{"input": "log_mel", "drop_path": 0.1, "beta2": 0.999}
Rows from block 2 of a small sound classifier, named by matrix and row number. Rows with one number belong to one channel. Each number is 128 + 24 x the weight over its row's rms, rounded and kept within 0 to 255. All counts start at 0. Numbers have three digits each.
Before each channel's rows are labels from the 100 clips, of 14848, where the channel reaches its highest value: "top examples" is what is common among them; "lies over" is the class under the peak. Only what is clearly more common there than usual is listed. The data: synthesized solo parts of chorales (CocoChorales).
# convs0: first width-11 conv (model.blocks.2.convs.0.weight, 128x128x11, each kernel summed), inputs 0-63
# convs1: second width-11 conv (model.blocks.2.convs.1.weight, 128x128x11, transposed, each kernel summed), outputs 0-63

top examples: tuba
lies over: silence
convs0.85:111152146138155118054101123124126118127144128133111132116092110117134088138135134150142110072102158130132086111098121164125082123091143114142119066128118125098100083132147159132172103157098136
convs1.85:115092093149111117134123134115140138146066109140091150128124138165106112097078112081110147142145087102087157120130094079131127148129126136103115122114127088124112127136123098112049143096122102

top examples: horn; note A4; note G#4; note G4
lies over: silence
convs0.114:124164134099123161121136136150160161144152136139136141155133166101116153140113144110133169136155145140172133156104188201157120132123124158141167126154116161148162142117179137191154106130124148
convs1.114:104108110104117107150121163103173103118108111140097110159121144119125150109115115112125110116093094097117150116148119102105168141099119100103101129105162116137108153132077152136117118115154086

top examples: bassoon; note A3; note G#3; note B3
lies over: A3
convs0.90:113122140126133150106166119134144145093165123159120119137132128102119106140141121122119105128114144086103086077130123074120141125094100136120127101094119127058133105123062133113141152165125165
convs1.90:143119130106107155143091098150123164176150118112144100095099126131142157144128151152150135112158151138134128192111126113144151133181165141142143122115163148113119112117135148123145139088167121

top examples: horn; note A4
lies over: silence
convs0.73:128120144151140110108131082154106109188133134104158111130102139117137123107094122151151125042086103141116103111138107148147100094187137124138158029168103091118154140113153105129103132092110110
convs1.73:070128096156064119146103141098124109099096097125083110121123125123088115105116091107106116149123138093112161100109115075087129140120112111093091131095148091128124124158118142137111127133153127

top examples: bassoon; note G3; note C4
lies over: silence
convs0.125:073117121137096088125111135154085125140087143125119138153116128093133097154178120133147128143086123145151127106117152111156109117104122157132131076145116105160122118099171130089114151111121106
convs1.125:145134135146152122146142118150156120125156111139139106158120126108168180122103138140097131124169160151162151183155145123151116137100135087128137155100151133164129123121120126147147114139186124

top examples: tuba
lies over: silence
convs0.76:148145177115138129123114123152116122173174150110157120136112142097129170136121117154152147128101150154138134144137139182150117106202142149165180107165123136116144142111159135143114131105140117
convs1.76:092127105133086116161125155099148117110081116149086117147121160114110136089092100095106112129116091098101153108136109090105139151110112105097088131104150100146118148146107151152124124128143127

top examples: horn; note G#4
lies over: silence
convs0.15:145135166115113126138125105151121117174156135119154106123129149099122174124111122133145166127098137152143140138134152197152123097189148150155189124176116136108146146114179133153115120098129121
convs1.15:084121108137079122157126160080154117115091124148090117156124151122118137101094103098116113128109097093094157105132108090105151151109104113093088134105150110142119151153101149147122124128142123

top examples: tuba
lies over: silence
convs0.19:150149169117146131121113134158120121166165145114161114135116145087128171148121128149159140128103148155147129138131140173148111112190134147153177098165123133119136148111161141139116143104154118
convs1.19:088127106133088121161127149096143113116085120143079118146126140118116134090094102108102116129120106091104158114133105079097145156116113106099095134103158098147121139145107147156124117126146129

top examples: horn; note A4; note G#4; note B4
lies over: silence
convs0.102:119191126127137128103151146155161127133147151135144154134151159100141159159110134113146180154122149109174132134067162178138099122130121115129137128145123125124159181101165164181135167111128138
convs1.102:098126122106114115158124166100165108120094114147109106148102157127133155105102124120124100119111087092118154108140103102096169134108111108104108137115152110133119140147083154155117087113148103

top examples: tuba
lies over: silence
convs0.97:138163170116141132121114142153124122162160153118155120138121148085131168161128118135154144140105144155153135134128145189149109120172132149149173095168123138127137155108168135148118139114142116
convs1.97:094120103123100120166125152104144107106088119142086119153127142126117137093098107116110117127120104096110152111140105092104150148108114099102088132106152100161110142138105150163128119120142125

top examples: note G#4; note A#4; viola
lies over: G#4
convs0.21:113137132137099095116138119129131113086135124132131120112116137090157129094129079128106099126129139115104080066114113070136124126074116148130122078092092147095143115124124144076129097118130144
convs1.21:147109125120101163163117104133115167182161121138116113126123076127136157147110132127129147126140128135154156202092117114165152161162144143171136137098176134112125115141129156121166142101172114

top examples: bassoon; note G#3; note A3; note G3
lies over: G#3; G3
convs0.65:101119145102103142121127112122142152108150125181115135135136117094139095116117082125113090127117142084092094072117116056124130119087108146126130100080122135093131089120077133103156134136119156
convs1.65:151119127110095156146103090147114163162156106114149097098098117119138152162139143154135136116164149138134118186107126129153164124174143142140153120113166138100106105122152139129152138095170111

top examples: note A#4; oboe; note C5
lies over: A#4
convs0.74:094146134159121111126132103152112103151117127147121126110114150113135149098149117158148092078136124131128122110107109111159114100103110135129150033119069158168145133127152128107117125122115128
convs1.74:193119111156123144172132130090127152104139120158129138143171084129129099137089108093110120132108105112115105173107147130139150125146118148147124179111119127106109085143141129135151076145148117

top examples: horn; note G#4; note G4
lies over: silence
convs0.100:137141145119098128150131095142129131176140142133136109123118157084129191124109125117149186131088134157158116125129145200137115108147144157154159122160096142111136153114182130172124125111111140
convs1.100:098111107136098124155131165080166107102088132147095122161128153127112143099094108100123112126109094104108154108137112102106157136089104104097097137113146120141123151157083151141122105121138106

top examples: horn
lies over: silence
convs0.0:138128173133156114120126118162122124170154143098161114133104139099132154128118141159169130092096130151130113128135116154147103107193140126159163063169106104113139148112143125114111150100150109
convs1.0:087129095145080129159120149098129119109087105131075099128115137110110110097090087095098115140125123090106157110123106071094129153131115116093097138100154106137128129149117150145120123137144136

top examples: trumpet; note D#5; note E5; note F5
lies over: silence
convs0.47:152139131072090100139121140133125114129114113114133117152110133091140114120160134092128115050136155162117115156134112100112101127156117141133115051082104120147128140109145130096115089109142119
convs1.47:123131108182107140099166123125151146155155134140127127108161102129127144164119113155155138104079120115131095100073141122150174132078148072141125053170141163133124140121144146113183178134127124

top examples: bassoon; note G#3; note C#4
lies over: silence
convs0.112:097122120153093102115146105135109138110114134130120112093116099095127101111114080115106100135105115103093104051117123075127129145090112136136120096086164112087132116121092129116142147110138142
convs1.112:148105139140112154158104113144131169173177117127143102123109130123133168151132148144136131134167166121145135226094094117138152151152144145138151139113163139116109097124136143126151131090174103

top examples: cello
lies over: silence
convs0.81:127165141136126158132139124138125125152145130142140118169149150129127148119127138135121124119126125139190132132153187193149113122143110139151170094152116164134148123102150132198149099144113096
convs1.81:115105115097099098158092154106151119108114090128098101146107138120107142107107113095106111118118103100104165120155118103120166159115134122112096137099161103129100149126096156143092137112155105

top examples: note C#5; flute
lies over: silence
convs0.60:122131124123125106097108131144113137138139162127118082113104148122151108124122136165133117033124114130181101130088123146112091128115123116100104017131107143127132113139133099105174125118086102
convs1.60:084097113132119120124104124107113112086100074117090142116108118153104103129100121077133133128111138085078147103146126074112141110133121127108102135121160097123131126145110143125049131112141130

top examples: trumpet; note D#5; note E5; note D5
lies over: D#5
convs0.111:144127130065079125144113142140129133111114111095133114138128151108130106127146142092103119045144150170125131146137113104116090129130113139121138082089117134122145132115133138097133090120151127
convs1.111:120130119171100127100166116119140141161141155134129135112163098135140147152114089139168130087093117099131112105071128118161177144078150088145134053138130153120130149104132133110175181095096127

top examples: tuba
lies over: silence
convs0.11:144145176115132127136122122153122124178169151110161118137119140092123175129117118147147148117106148152138141148141141184151123113208143144159182100167119133124148150118157132146116126103137126
convs1.11:089122102135085115164128153104149116109093109149079113147130161112113140092091097099109113129113097096092145106132107082099136143108110108102091132107145102142111150143103150153122125132139121

top examples: trumpet; note F5; note F#5; note E5
lies over: silence
convs0.106:138146124092114134138122152115112110142130109128115090154123144083134120128138122113130109052108128150125119126126123114113108136152077147119144053116111137158146166110132100120112094134163134
convs1.106:157109106135107118101169130107125115117119117137123141114148094127131132137114147181153138120123149117122125129093154112123171159101196109136125043139123135130088107106157138139163163105122114

top examples: horn
lies over: silence
convs0.17:129139172115105115141128130146129130164148134125145110137125161090122174135120128115152172137101141157144131140121152200150115093169153161149175110171107146134138136118188131156124133109124122
convs1.17:097117106120092122161131157087158102108095125146098117167126145125115137098103108103125118125113097104107156104144114098104160138102105100093091134116142114146116152150084156148121108126138117

top examples: note G#4; flute
lies over: silence
convs0.16:132153141110133150111126130159147141147155141132133123143134166092118176147104135134136168134126150152169145152116184197149113128149121146154171131156124150129157156110171140190137112125134132
convs1.16:103121109114103113154125167094166110116093113142089114160111157120123146102102112104114107120102098093112154119137109102111166152102112113097093134104162110135111145141091149143118117119151105

top examples: tuba
lies over: silence
convs0.55:141149169119134130131123124153132124171158143120148113133139146094130178137119121143148154135105138156152150138135162191155110112195135145156180117170113140119154153112170130159107127102132109
convs1.55:095123107124082120168125160100149116108087117143087114157121154124123140090097103102112113129111096090105152111135107090102152154109106107101092137102156102143108144146106155149124121125152123

top examples: bassoon; note D4; note B3; note C#4
lies over: D4
convs0.31:092107115119111132118146117109100102111123121159107113123133113092129125094131096109125115151119137075098118068116109055107136132105094104118093089095116108103124106120074124103123149136117161
convs1.31:153127123133111156155093109148130174159153109131144112104097150131131149164140155159141136130160170136145122207116109124132165139168150155141155131123151133108101120120148138122150146097182114

top examples: note G#4; horn
lies over: silence
convs0.110:143142164108120146126122118154132129166167141124157116140137145105120173137111116135145151130110143150148146146136166201156121116179141153159190120163113152118152142121176138167123117112123127
convs1.110:090121109127092116165129163096159116119089117143082117162124154124122143096100101103118117122108096098100155107137113092111156144109112104099089129106152108149107150145092155146121129128143116

top examples: tuba; horn; note G3
lies over: silence
convs0.49:124162137141155102097117114142110121144131129118089107107108116119130110140117125157156112028109153141127090121122128153134084113119131107121116021132125125099131126111162138136152125131102140
convs1.49:087087083143085139134113121113133117137089115145086131118135141168097104106091103075113139147103107100098135097129095060117134133119113118118114139105123072122123127174129113120072124107126119

top examples: cello; note A3
lies over: A3
convs0.96:082140098126115139116127121125119146092146128148134127111129117104120123117098080113119127109112157078096115100115107083120138139085098125123091114072115126090130104132057128132158122123124144
convs1.96:141127148137130149159114103148108178167157131132144112123113156124125153148134154145150135122185142127149137200128117119127161167173142153151164111115158126106123129127145140120148145105171132

top examples: note G#4; horn
lies over: silence
convs0.82:134159161110129138112129140145135125155161147123136133147125147091132180156117122134161154136100156165141126142132149195151114099159137159156180104175112141126134139118174142144141131125147132
convs1.82:102127107126107116157129162103159110116089121144091115155127150128125130099100098114111113122118090094110157112145119091113163152105115101089083129110149115152112148151092156155129120129126119