config.toml
arch = "tc_resnet"
model = "sound classifier"
dataset = "synthesized solo parts of chorales (CocoChorales)"
train_examples = 39062
gain_aug_db = 6
noise_aug = 0.01
time_shift_ms = 100
n_mels = 40
hop_length = 160
input = "log_mel"
spec_augment = true
win_length = 512
targets = ["instrument"]
num_classes = 13
norm = "batchnorm"
hidden_act = "mish"
drop_path = 0.1
depths = [3, 6, 6]
kernel_size = 11
stem = "single"
widths = [128, 160, 192]
mixing = "mixup"
loss = "binary_cross_entropy"
init = "torch_default"
residual_init = "none"
optimizer = "adamw"
learning_rate = 0.0017
beta1 = 0.9
beta2 = 0.999
eps = 1e-10
max_grad_norm = 1.0
max_steps = 10500
batch_size = 256
epochs = 68.8
lr_schedule = "cosine"
final_lr_fraction = 0
warmup_steps = 520
weight_decay = 0.3
Rows from block 7 of a small sound classifier, named by matrix and row number. Rows with one number belong to one channel. Each number is 128 + 32 x the weight over its row's rms, rounded and kept within 0 to 255. All counts start at 0. Numbers have three digits each.
After each channel's rows are labels from the 100 clips, of 14848, where the channel reaches its highest value: "top examples" is what is common among them. Only what is clearly more common there than usual is listed. The data: synthesized solo parts of chorales (CocoChorales).
# convs0: first width-11 conv (model.blocks.7.convs.0.weight, 160x160x11, each kernel summed), inputs 108-159
# convs1: second width-11 conv (model.blocks.7.convs.1.weight, 160x160x11, transposed, each kernel summed), outputs 108-159

convs0.76:102059127180125156117135077110152103102109115076078109079053143149110101114142107101124063114118128083126121153110067111199146183157130081120130065122092125
convs1.76:108158171106103090104120172155185122124123028146103141154142131146129155192211188125165193163144090134122123167122154194132115098116135115147094123087135190
top examples: note B4; saxophone; clarinet; note A4

convs0.108:140141117141181155151133076118153133143192141099115125152119135163111088105051121087153139042144155228143159139210168132091171160152084114119129113119156143
convs1.108:090157166138118085109113188075109083126088107137112099156110164113119173118116163186085101085132107099091105147075136105155110085105151187100151101103088095
top examples: horn; trumpet

convs0.10:139107094113156151207196074097148113164108171114146090084109135136145167196119123120115157109029137123104135110115123131124154105131076125188092138101122155
convs1.10:086093151162048098099120143147091114120153114139102158151157114115129116108147110123148110116155118122110129195131133095155112116144145116101160137164123137
top examples: horn; trumpet

convs0.41:122098105132147073106141188086117114146097106133104135107127165137124134185127101147098132135096103102156107125091188118132127098136112145158121107123108144
convs1.41:062119152173121131117141076137171122109166124158146185184125100146115145170138141163141115101190190118155155182123165162173142147153121209175162121122163151
top examples: violin

convs0.91:108130116085153075116093068163116115120162116056106131182099135172098081092154104102140146150077152162141080089124061231107131160155080115111140134136099133
convs1.91:116150097156126155137106190106144189148105112151174104141156132057107133117110097175149167127134088119123164079145130042182114082141105131125084125076135093
top examples: clarinet; note C5; saxophone; note A4

convs0.107:103045113168160134128163052106141098082080100095097108105072171181135117149131095111104112061080117120091115144135114128138164156116108100121125114111105121
convs1.107:113118174187065083135140183128174113145158067186129179118175145148115145185141158141164131135144118131108154165126188144145115107139102129146083144105141157
top examples: bassoon; note A#3; note B3; note C4

convs0.156:133101146107140117143129122120125175183092041061145139119136115079116127142103104072164139081091124085105152145142160095140127115136099063131156074152144130
convs1.156:071120171116137095086125183143109088102100087103090115143088164103074135140125143118115110104118076113084109131065110122177083099101174132071143105122093106
top examples: violin; note D#5

convs0.125:111093152118128096126194091144163158157116045061105114161120111104112149133093155071214087059147124144150133160156178154180128118104085137100149117102144168
convs1.125:115156158110098092091096116085088105074120111085103118164105165120098160139083163173082133096131134107075105128098123105158120078100138166112146122147087096
top examples: tuba; horn

convs0.149:165084075112148154183223065100126112148070167107157092080117140093116118175139104115085115127061139043114172122097101081156173148131086140138135107116120126
convs1.149:032085154139065117083102127172122094080169076086113200165135119128080112108149120081151125106118098137106121179139099122142116105156144097114151145181103142
top examples: violin; note F#5

convs0.70:140117126110166134174111081109159192189146091097120113118105133145086063155096085060163152085117136112121133142157190144079161142124079089107130087136162123
convs1.70:085136175161132096083091182114134100124111099086122107145117186120096165134105160159106101111125083113101128138073101104187094093113174155076157113128096111
top examples: horn; trumpet

convs0.6:126053128167133142140146084092119127095095065013111116088047139173128132153098119145130146102113091147104132167118111102143152170131154082149146079117073105
convs1.6:124145156115091117116129162137139121106135021159100137157145097098119133162172176130156145162160142110095124147130180178152067083127056131139057130081121161
top examples: bassoon; tuba; note A3

convs0.25:123103121166154122169157057143156125109187109097089150166106139155140108134096177097182116059135161190176155146191173177164147135103085163114106126106129160
convs1.25:108172154088095082091105178064079081091117113140119121158117149120137155109100156162091138092145108119077104148082134097161115085110152194111147120107063112
top examples: horn; trumpet

convs0.24:169121109074132105119105067133099096127116083000130145119104105127145095127105162137129178087137131146122104105071100108120154164078154169139128067126066115
convs1.24:092184149151149076119109159158175109088169102162091107191121133094073103147199111144112148123150074047088100125150093147162109097106095107120118111115133146
top examples: viola; note D#4; note F4; note E4

convs0.106:121128126061140123167204114129149100162112140117191064096125121131133133174133104145108154160106135059135127140113152086187161121110111128181147121110134102
convs1.106:075073162163095104096089114162116095089130076094086156134115083135107135118161115072146154095128104111104136115125081136096108097154165094089121153148089123
top examples: violin; note D#5; note D5; note E5

convs0.34:098122111129117099165124135099150147118114031083111155147127172167069143209101121131098174142091134163114135154176175138113148159136111190228168119104139137
convs1.34:075138172155062154097170120097142122082157128125128222127137086139179121147056092190155135154177145097138124159101162109164167118145060133126161094154103083
top examples: trumpet; violin; note F#5; note E5

convs0.8:157115113100110110081102073105100157136121095000125147105110105134092055129101131125149153098156119114139118146076112122142123152059151134135167075132086129
convs1.8:116202167116153095092116183176179124080139108189101057189125146101132156145212141110154172127164109107122092137157075156159140084145153127094091131100182180
top examples: viola; violin; note E4; note F#4

convs0.109:130050083117135142147198100106153133138081149152169070072084134137124122111141069134076126145078109053107096090091079093163171045114104111119140132112102125
convs1.109:078129163193118101119131148155163120159174110114124146178162124175123128220144138106181137112157109126140162177149107125141129163165156131162090175132158178
top examples: violin

convs0.62:106118091126141155125150093129105108186130126105130140113160159114140128198137095135139138143074074172146169127119135128106160102105070119102201144094167128
convs1.62:155108123110098119099129085118127087080134150100091130152057071132116120002094103107122128100121164174102135138142032070118102097153169131111124132134123112
top examples: tuba; note G3; note A3; note G#3

convs0.13:135146094162131153135125101104133161118194127122147171163115137156082119117116151121144160048144183186164155143192193132100157153133057146128132120110214160
convs1.13:095138161115104100093120164113089074124095121136119120150106165114122158116104145169097107082142113120070102147071132092142109075103158178100149104103064098
top examples: horn; trumpet

convs0.123:141130090130140124134123112116133092154134066030102151113041125100080071143135130117152100080150156051113108177084141081112136110062120127109138031103105155
convs1.123:112124189115126078070106112176127116078133044138039110130087128136107166120167206140106126147158055126131129184125110205135123107112172122096150107138163173
top examples: saxophone; clarinet; note B4; note A#4

convs0.80:142153129133135142135122126112107086082154150037132172089104109166194085120117151151172195102163161138178132105142070102092158156123073124137089120079082070
convs1.80:120154150105162144104129111143121102122101120097119070228104136091086127161150091171063085107131121089117104116121100102194069106115126128149145119103110118
top examples: trombone; note F#4

convs0.138:166128092067113138074062100150065125155133129000063144153134109136073097143099151119132151091104115141138118117152121104084116150059130183118125134135129188
convs1.138:120155164107099079126120142126109116107113185202082061151116179130169142108103157111101134073190121120146057180129068071170138126155153144104159127135142127
top examples: violin; note F5; note E5; note D#5

convs0.151:123123096088138136169202046100134124144100162122195069078123132126122104183120100129105171135084132058116139133133132091182161121110081138168136103094129079
convs1.151:065114180173074111088090157172127080082172063070098187145131095130108124118158125065167143117107095127099134138142119128125112091161157102094151157155078132
top examples: violin; note D#5; note E5; note F#5

convs0.142:123033115184162159123138057104170116083083122115091114110058165180118114129132091100102085056086124112083113143134094114137156152122095095120122119107094141
convs1.142:100122168175058089123158181130184113162160078192140168112177151159122148209148170154163142127137112140129149184112173146136119121149112135148086147115151157
top examples: trumpet; note F5; note F#5; note G5

convs0.61:125136082094126145111114129133100124162117113073144163152124129107120128155123120110134155090042121176125107123156128151054163151089105134090145173119160156
convs1.61:131133140105105116106136104113094075068100156158090085129089158134138148084067097127073106077171160154115088151130065051158115111127187162153136119152145117
top examples: violin; note D#5; note F5; note E5

convs0.40:191172112181171132186124109155123132147195174101126150124093119174099121139125090123134163088126134222109155160150170161084147167141095088122112124134139130
convs1.40:075132159101108099103111169119107094124104111117104105162112148111109161112119141174115093086136088099114100148092098094172105089102157174108171091101086113
top examples: horn; trumpet

convs0.2:145121111119135128084088114124093104127165146079134119138132155160160099141120130185182163097165139180153120119146055164102146131049167117119119135118145145
convs1.2:122148139082188164134126181111111051161092142133083083235090170104125130143154120111099171080128089137135071109106107101206112146124176117111130120149101105
top examples: trombone; violin; note E4; note C5

convs0.133:124082156100142109130153107117122140139115000062120132116125099122090127133128137078208101083145137115139114163137192103150161139063085152110135060107136145
convs1.133:104169185156151098059098102132115111051129078075090125196078146130066169173115151145081096117174117109082134131105091146191117117124151103123147133129115115
top examples: violin; note F#5; note F5

convs0.30:165140110137176136159121074118130144150172152118111123130106110139090075104116094071127106089116132166133137146158160138051152150118091086094127088134127130
convs1.30:087138163153119094105101178117115093148112119111132097151123159121097185127126148182119085105132092112104104151074107103181116090112157183083165113118106116
top examples: horn; trumpet