python train.py --arch="tc_resnet" --model="sound classifier" --dataset="synthesized solo parts of chorales (CocoChorales)" --train_examples=39062 --gain_aug_db=6 --noise_aug=0.01 --time_shift_ms=100 --n_mels=40 --hop_length=160 --input="log_mel" --spec_augment=true --win_length=512 --targets=["instrument"] --num_classes=13 --norm="batchnorm" --activation="mish" --drop_path=0.1 --depths=[3, 6, 6] --kernel_size=11 --stem="single" --widths=[128, 160, 192] --mixing="mixup" --loss="binary_cross_entropy" --init="torch_default" --residual_init="none" --optimizer="adamw" --lr=0.0017 --beta1=0.9 --beta2=0.999 --eps=1e-10 --grad_clip=1.0 --steps=10500 --batch_size=256 --epochs=68.8 --lr_schedule="cosine" --final_lr_fraction=0 --warmup_steps=520 --weight_decay=0.3
Rows from block 2 of a small sound classifier, named by matrix and row number. Rows with one number belong to one channel. Each number is 500 + 40 x the weight over its row's rms, rounded and kept within 0 to 999. All counts start at 0. Numbers have three digits each.
After each channel's rows are labels from the 100 clips, of 14848, where the channel reaches its highest value: "top examples" is what is common among them. Only what is clearly more common there than usual is listed. The data: synthesized solo parts of chorales (CocoChorales).
# convs0: first width-11 conv (model.blocks.2.convs.0.weight, 128x128x11, each kernel summed), inputs 0-63
# convs1: second width-11 conv (model.blocks.2.convs.1.weight, 128x128x11, transposed, each kernel summed), outputs 0-63

convs0.124:464517480535435446494552497537464445485485531451483478509478508531595546448507474525555544470512527596518433448399466444515496465478472516460510398535423469560478523496592505457444497518508520
convs1.124:540457506541500527578481495459443592507534470558489518481489467537503516577496526440516521472451477478507495549505471482538588588498529506588479537474554550450538403515515526492558492514443483
top examples: violin; note D#5; note C#5

convs0.122:431461509484436497476525459504472515484522483545503522411508481441509469398488487499477461505497463469443489367473436402489499531483437519530573417484501481437506507521484548462539526476539534
convs1.122:533464500474463521533443488512489575582551502527524447486472497467525536555513515528501535514578537474512521640441478504536553564558524565524530514494563515466465452522523482513565520454590466
top examples: note C#4; clarinet

convs0.116:530530567472497510499488487547495487572557525479553483505478536452487575527472480524535543495455536541522513523512535611545484475593524533554596475576496516466519533474577526540480501461511496
convs1.116:425498464510433487552495558436547482480426486532425491541502537487488516452446457457473473495468440444454549461505458433461529535461470461446425504452536464529479527529451529534494489503525494
top examples: horn; note G#4

convs0.18:547509577495505482504480499535482482574569524480561471511473532455499564496482499530550526482460525542494517530505505606533488457615534535543598446564490503481522512482547502493460520451526477
convs1.18:422503445516416484569501530445531489478417486523435486522505530475477500438440453449475483506482457450463542462505464417468516524477468457455446502464525458523484542529473532527498481507521505
top examples: note G#4

convs0.95:444532501450445480523478517519483457510507512547466483578489547407555547477527499477513532541495515468468441461459472411459493466482463529467452457462418464588479519480513502469497478511492529
convs1.95:552438458475484551493506468569548524440517427538510516532480518492510603558523536539526500499477539514518455529496471440514513546541531440532496484475552529514488490502477554492551485481563492
top examples: note D#5; clarinet; note E5

convs0.126:430483485552533527450528521450499505474536527513476474540584499437496491544498443531467560438477521470458451466522483450494497576489438429467485430448490492419529483461428511461538497534498578
convs1.126:519509518508454545545486505514473590576511512465496469442441518542538499507494555510524501464576541499536555595453540505519499553508566545557565526479502511455514467485493493507534550439557479
top examples: saxophone

convs0.22:491545472412497511462546528463480460474517512554529440555445510442467522528525515472515569449459530488490503499511497425465525490447419461486493464503451534509502560511522519511504494557613557
convs1.22:457519471441438515471450477486461492541497479489496484455513565484539506497466521507453456455529516478506519497504518469511423526511601544521518448501544526514460410496501537474533509478524483
top examples: clarinet; note F#4; note E4; note G#4

convs0.104:520559592468533515491483519539505503562565536460537494535480533438490573543485474544523528490467551552522506532517530588533478473594505533541580458568489524493513539475551517531499521468521507
convs1.104:448493463506450475553491544466543467489430481533435480537499542478478511436446443456464477495474444438464540462532471434461531549465472451455441503461540462548479523511451541553494486491526492
top examples: tuba

convs0.109:511555549454517526479515509537480505559542535494545497521448550419469585546467484513537544488457545540539495530489543600551489478560495514552577479571478510464524532466578541568516488514524495
convs1.109:442500461491463481544490555444548472473439473534430484532499575480488519444437454460465470490482442450467557469526468441469506537461489470451447504458535480531485520533438529541496490487517479
top examples: horn

convs0.8:447511487477437518511550503518519454507522520551457488637515512418540563474584516481503460548491497476448460418474478403467516466501466515451467443476454477521513529460455493464508523544511551
convs1.8:544426469459468531490462463596479529497533403499514457482430525490495547537498562559521474495498561516497434568449482459469493504545524476510517463526521510472442442474501512490523529431562488
top examples: note D#5; note C#5; flute; note D5

convs0.89:504534550458485512514495511544518512564546527494537499523509536445492569522490501498532542513478525537536522543495556616528493467564533555552597483570464540519526540483593498550497490481493490
convs1.89:443480468483462477550512553453550457466442485525438474555505539486490525444460461468498477490470444450460535466525477440478548515467475449444441504467529485531467537539439550533496491501516481
top examples: note G#4

convs0.98:407476487537420460510486529548467498518497481473462460561504546452567593486549494509491488518470501539484451446443506462513432461490506537463509431521461419568473507442529480427510469504491480
convs1.98:578426486436483514559510426530511509488524474502509511551462415479580554547502563494539531498498533497489513548490519500480531564507481414564506523456499550455476515451472487528571508466515497
top examples: horn; note D#5; note C5; note D5

convs0.48:493530518463500538473473513552523537536555525518495485528522548449474576528472513493510564528527534519567548552476584607542493497544481549533562511529494550537564534488557504585535475502522516
convs1.48:464481463485461471538497567450576474479461474529440472556480544479486531461462478468474469485443457442485543486523472457479569538452474472452443508460559464508461535517434535515479480481535444
top examples: flute

convs0.6:431508466526428479500504503487493465479479498506470476527481536429561538456490472468486491493478510501484439425456465401449516478465472522474442429472421498512499507464468497408507456507502506
convs1.6:551468495499448557559513446558517571534565470528494491477481467496510543531502541545550542488495516507548495602460496455515530580507499461562522473460571520462493482484496538467544530472548508
top examples: violin; note G#4; note A4; instrument: viola

convs0.79:500509485552514489504530450539485476523514485430519475507499526506501479513463508479529460337461422461497472476448452505518447439525524467497489245526475470494500503490532486483501521477420477
convs1.79:464462443579460476477503481441456447502452535524447487481475479490452442458471468520480508574433529477515489508494522446429516484460466444414469561503472405481463496556526474526454455477513493
top examples: clarinet; horn; note D5; note C5

convs0.44:482516483562528492487515461535490471544509487456510476487481531509522475526475506492556436344440456478480461461466478522516447439555530467510520284543465471497509481501561493504496538471445471
convs1.44:458473451550419478501499478437476467499428495505436482492497452503443446437483439499457513580464520455497524467481503401413502503460473460422465533466494380471487502561510487513443458500491496
top examples: horn

convs0.84:466489519481508497451576448502533369478524477486502451523450515538477531476555556565503493505438517508502422418473442426555491424481442458480543478471463487544486503562556528428473500532529543
convs1.84:524460541494484546545436469488435566570530522510489484534492470510491516520442586412394503441538504486441608533528487439540511557557525602557507554571530490525548437522525563531501481484552506
top examples: clarinet; trumpet; note F5; note G#5

convs0.71:452503482479466467521491491515461475544493504528449428510442562423526598521495544483565574520431502518466433459470425452470503482487445537469457450505448457562455529489539446476534489493487509
convs1.71:529474495496484567536551511551544551478492503523540540527506553516521549511480549536485508513517507494529525523573469445448507587535506450553513524485531517547521500507459573522532429494516519
top examples: trumpet; note F5; note D#5; note E5

convs0.83:508592506486510467493538481548550487525529555507514524535499560461531587557523515472524606542496515502582458503484541616510481501492499518499495504544473509499505571494580533630519506488490546
convs1.83:453461465457481487548494566447567457470432485531459484540500546497476537448445480486505469490473429447484520468514476466478556513449495453474448514476537471506465524541420553521483435485518439
top examples: horn; note A4; note G4; note B4

convs0.58:512542552473504517499486512544515506550553531497524496513507548435496585530476500507539544521466532543545534537495557613538484477586518550553590479578474527499533542472570507558500494483515483
convs1.58:450494464491450480551500552455543472473436482528437475548491537491495522450456463468478478493472438431464538475523470439464555535466468459450431507460552470532467531528445534541495491492524487
top examples: tuba

convs0.107:429474481511433480508518470479468522468488491548479505427508480459519473410465441482457436506490474456427459384492467400486517502455473509504494436446502493457508464513419525463557489448482517
convs1.107:550473529511469539538450470509489583580586496502522466489478453475501553543520549527526536509547540496524502637457471516536561535560491555530547509482569525455473488490538503506542533462579479
top examples: note G#3; bassoon

convs0.23:503545559473515505508495505540496508566543537486524487512489540423485602547502487499526562513474525548515519530507536605529484476586505538547583476567473514503528537468580508560485495485504492
convs1.23:448482463490452485543503552456540466463448480539443488554497570491485517439430463457470476495477451453467540471526472451458526531449471467456438508467530475533471532540444538543498485491519483
top examples: note G#4; note A4

convs0.57:438477507450444519488509493491497500488500486572487528460498466433529469425496451479494460511507492432448464412486453338476517497465457525500523444448481492491522488514428515460504506527536542
convs1.57:529474503477457533522438446542478558523553458489523464488467561477504532574536523543504515495561551490498485595447457478518527523576547554498551499492549504449449438515541500497538528452581477
top examples: viola; note D#4

convs0.9:488559497545532480441493469522502487545514528464514465470443510500522468534480510531546443347440505510502429477451493536511444447522524459515506329555469496471478487487568508506539514495428486
convs1.9:463441447529449479496477501457492482478397434505430501495501494536440466453460454430466505541488488443456540454498475389460502514491489499438451513462501380478482491565500495501398485471501484
top examples: horn; note A4; note A#4

convs0.86:444494504499457521470520501470512560452533491563490528483518504461514459469464474505447463450490493434458456435492471404503527504443458536476520434431472510398533458514390548447573488507506546
convs1.86:527490527491469534539443459520475569596569509468516455453455489488513550524508535533537515476564510492518531592447506490533530537590524544535550481478580528448486478468524516502537551433549498
top examples: note A3; trumpet; note G#4